A small audio embedding model, trained from scratch.
Training: soap at rate 0.0038, 2800 steps, batches of 64, held-out accuracy 77%.
Data: 184686 training examples, 1.0 epochs.
Rows from block 12, named by matrix and row number. Rows with one number belong to one neuron. Each number is 500 + 50 x the weight over its row's rms, rounded and kept within 0 to 999. All counts start at 0. Numbers have three digits each. After the name is the row's rms in percent of the matrix's.
# fc1: second MLP up (model.blocks.12.mlp.fc1.weight, 768x128), inputs 0-127
# fc2: second MLP down (model.blocks.12.mlp.fc2.weight, 128x768, transposed), outputs 0-127
fc1.208 109:563521555521544564554464539475447548529576475564458520423449467539457575590526441410441550589421566479509531478482575474504537406514454437526470533464431542487528441597456421491505480431505472450580472600390531497456540503487545523559441494523461446481486554446454558482509562538391525436482550576450552553470585467532455444518434479471455468450524441487485548564465560479421455483484
fc1.209 087:530496437463513549509554530476542555606514474539567512475437613517594442496537483448377514514528462586599484503512500405573536531517572415584563601543518524475488474494482464494527521429432564532479606474551494459506539523481481468533560529438589492535499483533336536496497429586619441544484508488510514524503544489528530513433482619472463537530515482522532503508548475501566468478535
fc1.210 092:482481453504453596540444455424477431431576526590372488470489566483494562471502505483519553542488469568487463515514566468513518506612566546479482512513587536500467443567543520496423629519349506623489510511509510432546429473547461444533553514525545522491482407531511413546511562540506591437441491519547504509375436478472450477551495476492467490473411535453516542479571485477524479482522
fc1.211 091:501497555596570520543458482489499511640488525527463458474527567420389483514560571498498484505478411495465429504493537534494497418448453511499536484575380499592463624564597518417513548475522502555572497524450424516516554496491450557509492445467463446548479482569472433537447440568537552464571488528454459516473597494572571520571442444515422426536505525519497581459516443557489539481528
fc1.212 112:482566494517534500528382487438514531497485486454516395525622463507527553508616498421564510539665480474401509519549485423470570448524571509617418467386534478487499495480423523517440503466444453529589487526459556485509529469532427424450600524497533548494488448553456533519532510564515532498524550465508524553458511469485434607478535541527488538457508585503585501434460467504522465511471
fc1.213 108:480582519545566519515476537405485568529512425498531467486520458525596508454534597488520475392544454462492473522601468511498478528456518546582502481507455516511530448450502491516518532409553653523542537478559520500446611517521407461494512584416547427479500474571482435390456504531561583502426514531496453509563453543488602556467438488510472575484567539467395508482563506526577560500478
fc1.214 104:479447446516503633560561658465551470488418482536408409484489482587490461460458558504509518455418535479454369527509454499543555487562506525442441439537543545569444504541544526492526516525538480576592540492463528495448537461577576536501478559510423443429529459530536495556487489406488448447508503434500481510519553531511529459527545539561436547518479563433430539483532536444524375458517
fc1.215 116:581521525473458477503480428557497515455418487519442452542493455487542538599512468490437494422484575423431552488460545450522513438594476526371528520474496543484490539465556465538568403528411547536517506463437438556428461387514522523502568536421417345498499506564475511504558498439564543428472373461480504509519490544480538477544426513519519469463560483477515590496441494518529443427530
fc1.216 101:486489466497484438397462508528414489576602427479465575477475527513558452439471459480550466496544457389580538519473539475494455496527558473507484511476487495436491493546506457490546448525463423507463570448460469556464574500469423474401507441461469541418594495404490540511459603479400480517414483572493571518643527479424517480540473539577519466580583467455546508448528494506458449569576
fc1.217 122:417485620571454489458491557486466548559523486423513518424456541469454515479483517511416523448438496413569504489524467474441488528506442512573453550512523478498497494467474546553419558524566475594545498498437565526427512531480551454489542529531411502455511504445470389556513469492479617386588439463492536481615580534442552412596435530523452475479520440451444493450455538487407466474464
fc1.218 126:492469460488487505543482561446488555589384478547542552449508486449615511570423481528496462489545545545445408587533536439454506441504540628491473590505480577561428514419554504570480541450531495486518491491508492473565570485491515544512598526524453476543576540559464409491495432483571514494491503477431562548425580484485455570566386460575478473510457560548422554429471540453494541502521
fc1.219 094:490345509496512447509565547382427439467562530606488524505477459474476487501485454503454503441487446457528518520503597411531535435600532488500467525534490538494528472484551453558402534444529591559595499545454500545390515465464469527518444544538515510545485433402513522511474512460500596525504445478581534552541478552457511482509575496504385542515496494476569430475500593542539582436413
fc1.220 080:474400576552548472553539485440544608473562545574456490572495452493541442423462483460551520491587452525483566522547484513453513519614500487415531522576462515488482491583503447428457544496515562575589425548547510448544573445539586464463493540500473510592442537581563456465577531520526520434535474547512437662463511442496500549557497523510409491564454500480525467461496482447507571476518
fc1.221 088:553520534493538507548497477486488409460518464534488504564463420500555505552434520556555488524449575438559511427482429566568509493452419469518479463432478430588485506524555437477494462456472489488484591627467537482460496566491454488538496447592551511507487510583531431509434514425486554405526505543578502436592591530470386518496580515438442493439524504509423526453451595487386568535454
fc1.222 081:569513464527523425514504493515471575501478445542511563471540420480461553510484525455497525426527536587372502501413535569413568491503507584540477544476550463577554528477518488442473544576502483441542525486469446423427539518497449485541494451447525502560489540502473508528468354432571441523507489514457440593490562530524425487615454533519540524490534380470443548480575574552465479615573
fc1.223 090:633598546537493497511470538540402493509555513472503483476547539478495501457529496481445465511502499432546552401473539524498441471457481449536499556496467557444513538536582417461464474472520555512540434491497505517510496505396421525609511566553521569585452497555476475453478562436493471549545426546454557525550521488556469485480496562413444496465484579384499493468382456583441598543633
fc1.224 109:541525425386587541519511555438510509441529505578410502562579438474487435508503509524431538489457436469496552476481484516478473460469518475496540478496518614520400537599489465549465519441473487547558506498439529551526489445498469580411512607473456500563512491543473536444544524436503435493507384494498445470493486528515530505468539456474438462465600474406475527481432452392444678498532
fc1.225 098:458507462475624527512438553491516386503563457428454469530520588541502438485463512485531462520470503464525508518466469393543449555585542502483507508446534597455510501399598417545428550477584508475488527439509460473419498464509485509471531465568584512585479486554527548485438522557486387488457499505585538462467397398514511506470532566566388441454485577477526518475567504540522522465589
fc1.226 127:569543494474555515486521546500459611549453402487371570573514466529550493605607502449573403420522503534477535501463473399519530446447503538599444545453508497527555488415489511500565458475482559463573567559524432486533519535453487486521557527507461469495542432505535549523530527504496472408507525535412435425499475512540433508533527543536427584520480501584431569442553430550502534571553
fc1.227 072:567397448556504508516477448451523436441536546450450602560430356540499477549463532393505509449578531548556498534549519424483565456406494472578546396521561430565471496538481470516470466552542525488512528494566437527508582484524486487545540503456569469498553442599499571455551533512536535530467503521563533515442440485497436570462504539520459543518474487458600516440469488580589424571543
fc1.228 117:539494482503556510581515503472621487462570478492477540507504463515458486575436476499510445460491444483444501526423498569480478459582500492556390537483457452541544534434576459557591589490468460537489597528606532541453489421506457478463508518475540446431401452483445552498512363427444601533553459569530525447535507527455473542493510464538464592541589465575419464505523470424558475446537
fc1.229 100:583526423621584470437496486542494544563522508635509587506512413571555611552489522479487584496512486562496523606541524486473533522472555563477478558545523436539456515483470502415514466536562465458522491561518579531500535551502520444551452493507512464525440521478564539478490434483480460485429461553535470495596580492543445417507545507527565475510408374558591475526412562547533523548493
fc1.230 080:464557521453495496509484511500449557536538508521545576396518516499576448531504593455491487502488505459568567383493588587477512508418465511547438496543481523478545516479394536488469539537456510413532511530454433485510533439550515434621537524488572380454589504499400580487449461462558560480433440499504493606572594459529468578527529491448605485443510474421472550533564492480471535518486
fc1.231 102:599491563604470450416506479534527504539514555580470464505539456459463424537471542544513567537541432512560606456526525484593463514425516528444499518431475431562567574483538548511399418503511546474456468569476470544543540479433497463478373593511477431488386491584477436506458459521460523592510514485505616541473487561505477437541485555490519535467516536487558433429457601504481483504473
fc1.232 088:566532505502496548454489509449473501493462369392451540560477539438464455464554526393430554476605417509507471495460489396502507469494499517417508514524543564514518515527501486418513534450459524431591469525543497421537463485433472402463499392408505598472423493473460435438493535543509482453469495482546550515496500480482511539538538477557482510401553506346524438485584485570524502497402
fc1.233 101:508489493503524518443506499500486604445500547537467482494464482437504610493456538494405433520463462458523635455596537472496435456548548543534490459450480481555501537482433512480399509499445403505449523469509508527384550507583462515482436555444517453488494459438554480524482452501422544567625445541538382460481551583569506530524481545595399468467500549522500551576536525431517483450413
fc1.234 133:464600581536502580518522470459556567570432486477557533576451604420567432546518466485494457552494501445589512492564556441496479526477427505570522449412435516522618405510525433407566493461478556573477525489453567478450555473546531526540526498367530443464429412408489543521530514487533502510507405461533489539443490513431500497494555501519487548462483561489428471534441534502441576528512
fc1.235 103:606448433540396582547514472592597542515544498484503472405447486535567538478489429499409539483535491492443516520500538516462487475563557457421454481506524430376474529472541535446579493546563425504543444487465548520483547525511482484562581499512447412486485503429425556523394528437553417502550447503439499443488531505548444469484529379448440488515504493484461558501583407489419463455520
fc1.236 094:447496547530557601497480457418574496515473451628460500528534591541512543512554427532515465505536419438387524531524484467511467421470454563508515500519503503560442482459554444503596586423517521501494418514418543552427535570516423494482445553502535512484574490546508445521438575531456508465470321554409513556577530522569510432506523462496493461510443529482496554473420580481506501468512
fc1.237 087:560543654459591467545489508547550490431531537544446555539434460432503419428486473379459498486574418494492537482512626522478495546472508498466449457523581484477543511526530587518519506431507531477622429453488454452416418401548453495475466451432430536509470488499509440505504493501513510440535513505539559545406563442556427484509429479477445462486448474470449456481606482576499455518499
fc1.238 095:473468484488462479470479499422522514561491526561484532420552435506447511488502604541574469586580502541444531487477499467633421473420421506484535506453608527485566500505540532407559524447526474470401493563541546577510457454539454532461560557480462494443468466470392514491600537434482518436522530557487401388542525560523492459440473581489530530403531553552437498529482482511520562423550
fc1.239 091:447534409506530515483468505547433521551562446456521611496519545499524511631579492479509479484504506543563583588481460550450437566527574513568484468465521404430474494550491463422494455508462533387469520546542486460382530582517489397449500584541510513555492462560526565584603425523460453523492602458508426478497571506442514498538455561503498415478470542488496499573456545527452491431482
fc1.240 096:510446592444556592592503486461566502591521406567394591501583502543440461518521527491540483558472475454453460516551498495489600485584505585500437509432424513465603520486474487470464442508536548492554368533538600540568484495547508549607451455497500506503475479573518433496545524458486458463540507481529467453473435455442406592529464503521578477450487419476496469493563474482502537441549
fc1.241 076:622441482575507590438528544593572489615519521524517542540524517580499510521391453490459486468445516482535540541490383462565519455517522525513441557466449427494535552551438520533474372505518436493459547495503493473507536449518453566539552513509442506519446506538499419502521511560568498485592536491496531500538458566468500467495475595458457547447521543495591580360563451489430456584560
fc1.242 098:533503460493499532538520489509509523561584507494465561545487569458507522519519525444532481471504486520385512468481440448530513368486480479504483546571550462489531472454525420516461627469471512473467553627433493427584467514464491446441487601377508420517496501434450393543464486467481468500520480552614558402444567505525403555467473458560502449478577483550398513526446488517508446524590
fc1.243 100:424570577534414401537542499478550524545460572480405439553506486468503547512538586479596516479545519544473514456502524532459471595413505431565498421419577525550541539604526607388555470507483527489502550495445519494465464466462489484505517488507434537496483397474440429504484503465441500419469541501512411508495427565429499479519421544512483489501468447450518427380551509420479532475580
fc1.244 098:538540425478530519495428441508477499462394582527489467476527413537543490598482477538539581481503526402595512531550548560519422535528564547414500488514593518621510533470474528504521556486474476549539570594513567465545505549506549537474515445564431476524467482455416456517483539529578523502518463496550453447544572502501477509521574451583561573471545584521523474502596521497562460402634
fc1.245 076:431499467484542469510567488516522527490513576647501551437545558475567548519428478486600508410567432487462425469470498490469486554491481536490475446520543485481538446568591548494529536552502553533510512365531465547393585580572549445579518447427521487574498577447530455543482465476479540438419430495496448573466543480557465443502474530501510444548459574504493448519480567556493467377465
fc1.246 078:467468460529542472416513520553527509503449479427497498542428568435556623574505571425456557471520461476424449535485530441417585525559510551517498460470625580479615446486464479490374524522430529491589542519537505562462520556506436454565494526547494502474442462535529496496527458464575601511469540511572436573468463472411468488584447521457442540461462464454467518452525465526482560453582
fc1.247 094:449519476411527518425499488515441485519514457486498521464474456421544475508495505497500526392501472508565570622495428431452404445565602519448377530474515499465459529524471459457507424524489474475522525438516510550574513466500510556465467422441405550507398509404566413424526492490371523470475387540539553436483520449490460489455504443497495478473485398409548521457424571463518486503509
fc1.248 095:602476519576503515481422429515622459533433416570548490552485497493470476494558498535490517401587425551560596569492495436515511592526506457518522562520535538437508542415567504512515536440558462493461571540567565463426417475556486539533445564467519475475442470640547437450428563456544522504540572599569441496473484514546475451526544511494469467486422498444503514466556553451511498474548
fc1.249 102:513564545438384534456537492570400466549520482447577541471417460525516485489474506494533458473539368487516563532523500456523513479546492453443441505552460500562511512495551472585562432502506544491403439510479526525412534504418540506441455500495531502404449418550440377560476446583421509489623509507514547488503537548421493493531476508532494546474445576560399478504595478557473596495524
fc1.250 109:450466553595506535478544566573509462517396558509491463556474569496489517538468521421471559538467518433502650536465528392359458606499523535461545461435551460560495474511493557595518413505511515411451520541478503534375513501561469492557495449500449523488450437461530474511470501579571458476464502495457469496452508516533484469532461426467536498486523486442401536441517581600517491506404
fc1.251 100:595459526503573539471516529529545534552527572500451586503427573503531463500441588571624495445497445486536449538487526512574498364459469540537521574514587507469490463507577496490496461469564522405579507501529441498552507507568408497524508478440564423456467523452464442526588551500444451537541532523525497504502611571599566450500570534478438520424553498467482607508561463468546521500439
fc1.252 090:524541519602605464537501474399550589508531447527579464460525537444521499491540552506510475557468495478508533500520563444502511474516515545499587460498620575423526453496535496586528531474542521462521437535442412499528422464548457554533456515480511596418431463536464514485515488481471586456527595566547459544451529550462508437417470512554447493460569456371454547350511527516552428472508
fc1.253 097:605471500580429444454452407516593506491537610506486483484460487555552469548492527448450474552495539421424521516503506471548533496539458537531467618503548482424508506471433499507485434530527503462555521599569361519488506414399493493541451531500566496632414495370549466532512555536520459450474450484581560563520467584491566505553481516494521458536481509433574448450497506513505498518545
fc1.254 095:600447509452537496486578545500426483435399484559506558539451520502534588509517444497471579489434465428474528396577472418461479436509503483535483383417491470501516458510483536545551544487471470450486427526466500483529502561583459543425550424472454459470509518464526451581534503458517445446518366558526422414575534596544498436553596489508521469502538503525495519427504385446510513522432
fc1.255 091:476400493383491441442528545466419429492535441502381472538476476431546551462495588470524514526501408534462498473535506407645501497459475483488460444491567524496459417461465475567472483507552461521428514569499632576495487570463539480514447563520569499486473443516514511477509552429421414455491444570474493521462582528397468397493511509480431437509563496520460448557477545471509531498444
fc1.256 096:491470461528520462450576498525585500504562471486522526527484554539565453536550502403512389495436531485566505518424522472535592534597479498461554514581508543452464538446486460484379361548477488527482441534547393387571526498515445556567621524590490462461409504543548385553500504491529474509473544519532534418520446465522503532513469485419454477497564503466517433482484467474404538512501
fc1.257 073:516438438505427494531493512478561545486555583483501512570541427457480438514530520453471524438387535454555448460506385531423588441484484439478517516533516479590540476547422496533507458467462510430496423510572499366578472559549539442486512450504531457468542507527525442548497483515558529478499442475510533511498549477589524592590483517443394381444520486475571557476557571494523583590565
fc1.258 165:573518474463537490416469491571602514503606473513453449537466458469537469456464538478522494506429454411486535522462477519444543617609486535513505441484537465461521585557514458496537445496568469467507503465518540452603513527511501421510497504484548584568443545522617567591468586465551568586470499529498428450535488501465575498508521459447442529469467419480491559415614568558472481538406
fc1.259 094:458502634637500530488517484476452371535562466503433459437507518413498466481518587553531479474479525497390483601489468473545633427503509559465450509576523458477522514496520587483473471547528535482416444551502452511460532405528499571591509505536477370475473458447567531490534523476528508578399515526489566434500526474497487500571484609428516459502489533487497455497498446504565467459473
fc2.208 101:458478454449434473535532401501604445466483559456496403529526484552513453416427428488522480408483429564481449550547483562524527531524560530463569471458546516545383556502481534483431477495467522549467515530589464506545505413484358495509529497459524572545568401434514425488505434535568456517422486477557458510504421571462618480458567548554476538471475451475546514438526539420492467507484
fc2.209 094:526527551548504425572494473538556437452509488494434482469567483551400590579461509583631464514439478530514480553513567523481556520460527582412518466480518468566537579507496553517523549586627489439507438470502526642452432500485547511498473496535397504471511550544491445551576573384414529424556517510473537445549435495519516526570456479507543446504496506454514490485435496448444507557533
fc2.210 104:553477521521478366492506509590503578456512458419452457572463497520535497566479433507481479487478495465469538509410457575481521514381454433524534565436337400475496500538499540511546379571622484362528471511494521497472559552544532528481490533500439518506502614493519547485456485476550447545521469487500500487616476516566495516438457550446515492416576494588499496491458528483509537496500
fc2.211 093:510552462462469524456571530566434509364493537545525543466420439552573520513477456460457542486564552518579571486553520486516574568585498494526433493460625520442499494482474501591509400517512513421426506519574583520477488559531554401484531535522565520436541555474576593520526519444513457523438527489615535502474443511354475460471512600498546545468539506490531453588483525491497500501478
fc2.212 112:531532498538489453469581489554497470521494554427492613435421527529538496478523591629490500578424496528596479552525509510510550573484513467500644454590432544521572467589497498461607536584551450460512586489629538420494455508497571512532565518515472507539428529534527512438518510533560468500505541601493496550564475517555463503535481536497539553449590476503516500499610535483474548478531
fc2.213 107:527487460569510493507480506553532447539495499560510516515469536500397490521555491536482554599477556553579520487461531413517583495592490526472439521521578484446472619512558516554414434517493335562399498584477506548494429441475578555469512426599473555565484471507485441621583519501488437453606466478575565510485543459480481494489554518504480486489452462485544541469421512439467548507514
fc2.214 105:540594538526533437461446467537482545501528451467620586540526488422492534501608458585518506476578489481585560470574579535489486451463502558572583591458449463526540482564445493461471411454500474490483474506539495537567430502486509482510517527469598502603487525505478473484471516588539529488478438549556466468519455466510563620499440517550576388547508468639532487508511522533510610540493
fc2.215 104:464521494561492527554493551443479516509553496501451565490451565493466469397467525467422471447547445546574508515614406513467480494440509451502489546479470470549362521470537432470438511446474408446470458530546488424494510490530465509477524398546587542432441390451576465543506552576408493489527526602514516494514474431431513565499557528519545478462448544542389370485518497437499569528479
fc2.216 111:507537540494516473634481552437553486432464575555540392508471488537409478500520516518405552481478519596484545504555446475525483489497393535499525467498562544534506470433405503462441566413492582453515461558538491484559430466505525493551506463519463441522444497527491409454433451553599516503590543446452448438446390517527445427458527423450560477415411542542437506516503524524547533471436
fc2.217 109:592552464400464492526429474546488479510465558598450480550584474473549521507518467451525524470552453585511483579507482522523555448440552539424499491453508542521499569484559455494574317459409499461469546494539471473540586482459433564518473445448597459608469491552535577467534492430542458624447546557446498466456447473504509561459541475515536522507531537588571515568516445479480539500504
fc2.218 135:547545514509485567499512419641494492407578555481451479521489454469458494439519473461466475485497451430560643506519506548542545633559521536539440386566511509487591522487491508422487507609480455510516538533449548480474468582528403468548530492398567499509394447467542547515512518511594475463430513497541475512533537496518525502456531573407495515506497500429571543549580469477547469504575
fc2.219 086:522520543534511560486493455532532520499502523400459493442553557614528528476456500488478518636501560461514464620463369492470627568495485515560527505443478524514547546516471523564593384552422426546438514517532544481566550491573486522509426468427448503491514523521489463575518495530535405455508498477465435534471571496464467591514438445480531512455561503465445538534467448457406458606464
fc2.220 088:572547383531458547412445588610499389455513491428548502477491547523434553569589452561459494518444582461510522462484516507505504490411499511576496451554529457424568452466489527570524475518505501425445636531475550454515425598501445511556548475504540523480486516438457491523513503482515503525464483497525595403519480550540501441454485534484624498486568473539504554478604564557545431493490
fc2.221 085:504465433511426529482509504476492572564453503438458474538454546562413471459570513458493471462570424473481574629490522396417468391527514499451486466485484567369558453464474577483452629456492491500502457467508421474504532509492468467521453505396499561420518491411464578487570492475567444484467443502465440514453439498549528491538406497587506552499460489488512462439566480541602450462481
fc2.222 086:560521475497560542475503537478518460555665482534515490505467601567487568580448521568479500545505505462541516493567467443555494442558550476520583539471476554550498626452518567495562469426435522540443502533479530573499505488407468514539531534442529453432513487468572496530470526553444557571418533520536620392552422459472572463416539571521470528509543584501462469488468500534505511422586
fc2.223 083:423482505510490504416429502488537523515454499512530514486475475543484480498501563501549583500482437562466494538477422476457563506609458521512466447438460462534492439446332595478529530476440415552440454480506446479516507474631499505420461416457561418437504456382539451530508441552512475463603590501545483476514433446438469440470458466562531474484506464531475483506601506470535420446408
fc2.224 112:545443513604424462438509461484569444470493491484588521440429591591429628489439434474544445456591523489542439485465503523488524458533474478558511505528510357507547435374540514467543442509543478542474492458597479495515492454549560463563469413552563489369471530447528481583476483553498502457500538566499566499535472512531488512544447528558546501482423539503528511491527493524551389468556
fc2.225 100:423520512538395494450548447574524634482465504537543471467459433520480514506555476514518541466506471531468526417533571522493500495511405546469450528517454432542546484625483608459527500465440459480454506604459497529477469616518529472546422487497436417445508564472464516490574572503552561591543454499428459565470557515436492428425524428468578564478483356474506478528514505529484445495458
fc2.226 126:455564435540471464487489528482510454512467467406500513453520493522471544482480502576521497546511550527536443471467498516511439518497546501537502532555422514427496550488478539501570513469452535526502434546387423504435440441609530527406523489514476514596387523485570501447469478512619379468479465536632507543494544411512520460409447423547532589544409501423567514540525522406508560582509
fc2.227 078:462536568464576514486562482575472535623535475559453573495583620426482564496512504563510570527439530435496441449524447489454494543557454519454430565547518470477547532531544522530592545520435552541519576517508527470451500514477562467457454538556495590479483562440454418540526503588552506431587518429487490477612561592511490399585506494503572524498554504523466505579515540545508581441501
fc2.228 110:472406621512517490446465516474415440512434492544489494501525505514567495423504473439443541553518520561556447507617450438443471532475415486476623514537528566572465539500500435561401411542494477489443444422513484464497567490492533496472504503488498472461534571449470516508556476556509421447418522424471449526468501508455519501647557547556515481472468521398509511541378540576532577470459
fc2.229 099:484467626390495571477527593444482391488562552427541439491524568521509449542524524486520540458535518448514468474543517525497441516554520516565530472536528573475562520536504568610545558526432584541531484550475503513458542531477469580465544509430413566597577507529459556547421530520499649561537514418495549537482428551475505582541533531534479500509575585448461508456565512536522525526550
fc2.230 077:580483585526471497565480498509610519475527437598456468557458548523516471435445467473545507505505479541446424540579417473558525469605511473485498518541561497484455458520596445517528492455508558568484478463505549504532397572455436555432530481536489615558435452502522444579589497556495473512471584501477568467470385517525547399424484482548448502484538562579549447447464477495591534428521
fc2.231 106:390502470472524534586497518414575523465511445475555569457481512570494611406485421496451456513435606570396417485414471509489529551549451507499463344566554463514549427476480435516584565500524480500555480430502486463470542558539427597515608452491537571534586544462528515520478513495419498456482541491513434577533524500542490548548510505511462447523550489525511498556535485493561523506449
fc2.232 081:391445466550491510575506470476452493500502619635526408442478413485521500447490462578609403517420526545512531484506510549521527598489521448527437479448535444525432585461549514536466432471493504488451543400411435519467456548534509496516516626607402469520437481480510549532454473470496549500523484539442512467502526489475530499470447488458513436570443436563535560496465531426499575511548
fc2.233 096:498462456480477497546525459532474452521512507571582513473562486475517441510546475560587531480498458521476407522511489530508598519552523447514509508596513520484555525524536519512626450559492495504530484624496476506476503526449592477459547460567518578521437483556453561551516575572533384505465490522491671465530452530483454510429525473477578533441434588509456378489430475623477430453507
fc2.234 133:562546516443495555497496472457439379458570529397410476460486418456441510361454531459514546479444494508478468549511364534480503493551492469490563520550487507433408488538475508538489434450517541468555539531518541493533514515463581481475492503597456529451548567393429453529435463492473538503471534478493518462585549509496447482470456462474514419482576422510514577544489488445440361490607
fc2.235 094:418555485480522418479447445368505483521519451501554547496509550443365436547525521522599450524449432507524484476475544406469551517479465542590605538476532567583500522485428501463421528457512560465480457537515479517454513439498524508445498516485576588456502480589552416510447398541493556536423544514530533562560545485461521541445442619487456514519528485523546484480389533484592486549496
fc2.236 089:553506515522561442470585587556427504490525544337565482491451494484468438481498590479474582502543562587504461541541513571516553478585489403528491549442407487418580545517504536509408443487499468485506583562571513610514471465556533539514570423479552513583486456454516515496518410512508456509549572471600498429458474476468457528513453497537472519485462476492473434533571433565472538480424
fc2.237 088:474473454468410522432461428509408546536474459497474400513474476535479469459530561557525493426427567487467457485526440481551542532523446455502548494460436465451367499551466426419481433548514496430464577527483491498594501646405553483491580603479526502487472550468521553535517522541533544555382514514482448411469472518500530468489509524463587541532612503570568530464430527528484536444536
fc2.238 090:546535504525565516505550541492524545517421463477504522522479523467490505539475432494454529422458411568513432507509386486408553448516535443508550507491414458518538471504415418529434421500559493495622536494431356474480459485571568480480452419485517531518552570572543546435445492499498471558515458427532569528389525509498459552599454457474365460514406484449491500568542456470488473512467
fc2.239 094:479515548442560452473462486561521503455467540581437389564483454415522498475487526528520501505545517486408435393512496465602505425482498475454453487543529623481526456458597571496477566529562493598517535442521522508531499464529545550550537400547485488470497570511455435473506650516577483555523424453559513497440365481534511468407527556525530521526469473518530574413490514497557447483458
fc2.240 100:505519406528467410458528447494495492465477538402606428564403469476644496515488479487480500416541435544533450484583537530520440556566542427528557519504514437454413528570550577561508536528468535563506569546399518470367546518482469455437545457470561513508534485498574523473426511525468494515410464509498505505513542542565588462517506495475478559552437560542464539463472562455553479601523
fc2.241 080:383563498416440459539509476439440531421526432472447501442462460500452509558613567514539525478518463566434426465539567465433546545561493516474512484524579508477486468504523448438585600420415587479504436495548500475477510575524530497473476497492489530509556507460548513459459532371398473510454489492506468519429595466551418518523554366542483465512423572494441447571441483511520534482469
fc2.242 101:447550582476452421471413518487461429452455515513544502471554423611508491511502397591461461515434526544626444543464572485441487615502500510470509474496415548504501541441420588469589413524477478495481456420540480478476489486527523510536461473581547567487499479517515558450562548490566538490486558453392474494596477458528487366530517560495531594476426497461531493465553519548561516497509
fc2.243 095:542487432434541551525487509427501459514526481477518530512562542487520452494511508520424517503443500510449529563448432493601536421551509550443515503522457524419442451461481420611483517501595469448548487527526488392478511495552552547507597621453529496522498496527483605426580556510550531491560473524480608481560538446590419441449505480483471506490446502582570593577531503595521494428401
fc2.244 088:487374538529486527528585601492529500471520509419505531543458576472527546424473526423446403444593461645419499530427473456500529428472471453542470470562444554410519450454545498475542479542473486398539471412501485501460449545555476491495508545427484535426533564541586542481506500473466447494472578530417570560526479507472564542580441567466474489544485461537443494515476566544443551562453
fc2.245 074:580465551497455531466437569481466427471517504403466441572411494545455449526537578520401442566420485458512550621528481551572527436492472476520489574529467439470550539454468540447487457454549457477547502669489544506566490448445449536435478508532453569418416412556498481465532479530513471575598466568467564443550462522454506513510544592474465468497445512460462491517546470531528464560494
fc2.246 079:555472542520471517536473476462447558524598533491411565474532417560482426499456443625547429529570499483578535478527413512620499551496488460436431557456404428528396571500562572518611475507514471498521496470523506403523485436455547520505569491455419475552480537434448470492458492527500462483514478498439522470531545523555478531395502519539562479486561548526508471414504568450516403586455
fc2.247 085:491485568541517544495454490465522478391516569573539469458504434608458453368552422487490470518550497530445487460524508527605535496535445478545502422523567500555495420450550543515524515444398507445483498529509499380487529587514483379508454477469484508511536497539443533569441502550615420571508533449437418533437580444528487564508511439448508430549444489482440513505486411454458490558456
fc2.248 091:443595495455532449493493586455439550545564530456469528455448524517525550587532512455520544541484574428518399407438478594503503488563461528387545427454505454508473469572455526444461468554455594517483432469527433501498539560489563463457557415500588509486605575415547470588539469517436516452480492395452587463513546580525497506451444529491504545524500516488478535478435411497515491555443
fc2.249 098:565498493549539551513393509499567534475457544438423436582562474417518493556572528473531511512465517497451535488459551581448556468466542565507476469470545485400492508488397425503528469484516440460654526530557428460563460487582509418530495395535475519527529569470505592425553525424562498538452442508481464501492441425525514456549488547502517419477568478527587553542400493467462408491514
fc2.250 112:482456464445504423529582517490495596489549480589405498449572552510571537428437537593507403474481508537545481478434455511551534419465454516576511517534479501522467537529482401491501515392450497470559525417446547433530545485465543467374456575491529462465450589492515525588409454507416514523425510590502434505517517462424475484530508585465469501578515542553600514526495515480491447451566
fc2.251 104:387583492538448492567594560460452522522539472597640512555505434509577497521598500495426463518553517522388495485499530427518535457538551401443475513486460422558515532472480486548516488486535506604455556420405537546443480578481527573542440568501502587441584452524474511505452529444549549528542460517510536471542457453441493586547521513492558522538511527513534461440509514583446521517582
fc2.252 095:471434436433442470494498529603498471586516541462447504499473460532403535447459499510519492487545464494597479479465388577494500531498463471493437551462414440504446522525547506404434503543511474574359563435558516611471524593477533451453564531430444420599550506490568450509533531498484450626537477457430554459525465465545455500541496552463486537545478462608485487554487496519424509505511
fc2.253 099:469511490483541511556492574428430497495493493506477490477623580518519530543483467525604578545468523551578501435453521560469479540508560509500530426479478506532564530492558513478573524437451535549454493444493577486496554623584499602442568471479457505465551478558474575530548549558535614577473529473444448533538552470464441465480608468459468519435512494517476534488654452553412518585461
fc2.254 091:431484510543421523463459511477563560543528559383465417430555484467482425494459441507458385514569509535529457564471482570483486505481560539483526524614498518452464499446521485485579460499444552507588562497557492544439517433472522505539473455547527503462431438559409539418487477518473553535451538485395520510452454446509495527444399426546474499458400549482449497534440609516486517430627
fc2.255 090:556625552514476511521462406556506495478411514570487547558459454581474446530576406553452485485515617530517439515465483527418499526459505473542479535545474511536599514499395540440477474445467469520566455498495445431479486478507426478472443453529457539524515519547365435517458447568508559591474532497510499470562444523638554602583505508502612534482483488484500496500457450537521457444559
fc2.256 094:483531527514519521507389493472416497482474437523506535432478491502497525447513508576541579506555516477472427432527549542429429551442540487422384453435436407612534474517464499433613526453453534504443528449479565540446472538530541426541385437427489519567596434413526582461508531508504499485544475475533412589500435508515495495451513428542561474450468529515514477416530574494520534546567
fc2.257 072:495598500524541450481500485458464564479476458522498491432423573446512561469469456487512458532531529467437581539482512442497488486540528568522471413438480486406432522434532489490507486589467514526516618489410503501453529437480460524548419498517535553542438524368492459456461439486476498434507469568443409473452472414408429448393522403494569572529535502514479429485464438555502370453458
fc2.258 218:435568449508434554483551439542544429434546469528429409479393437423411425432492442460451470531460470488482508472446495452531438505569480479522491419468480440415551394509475495389463533429468539507419438523466503399465470511536474450487443448413467481528421406445548526496468455514514411446485399431522393493509474446479479456394493515515495487515481425503487484522529472546528471487520
fc2.259 087:570517392403542524501505569503494570484478437544479551490503509548482454520509472492427550479468477537531493427502537550473445559512544450548542447410477495526459558496583407468594498465477484495577491550578642523492472532468472492446527557429550552474524524566503468546473557592537480492582475441576438523416503495528474496406550379580517575468548425519569498436459602466459548525521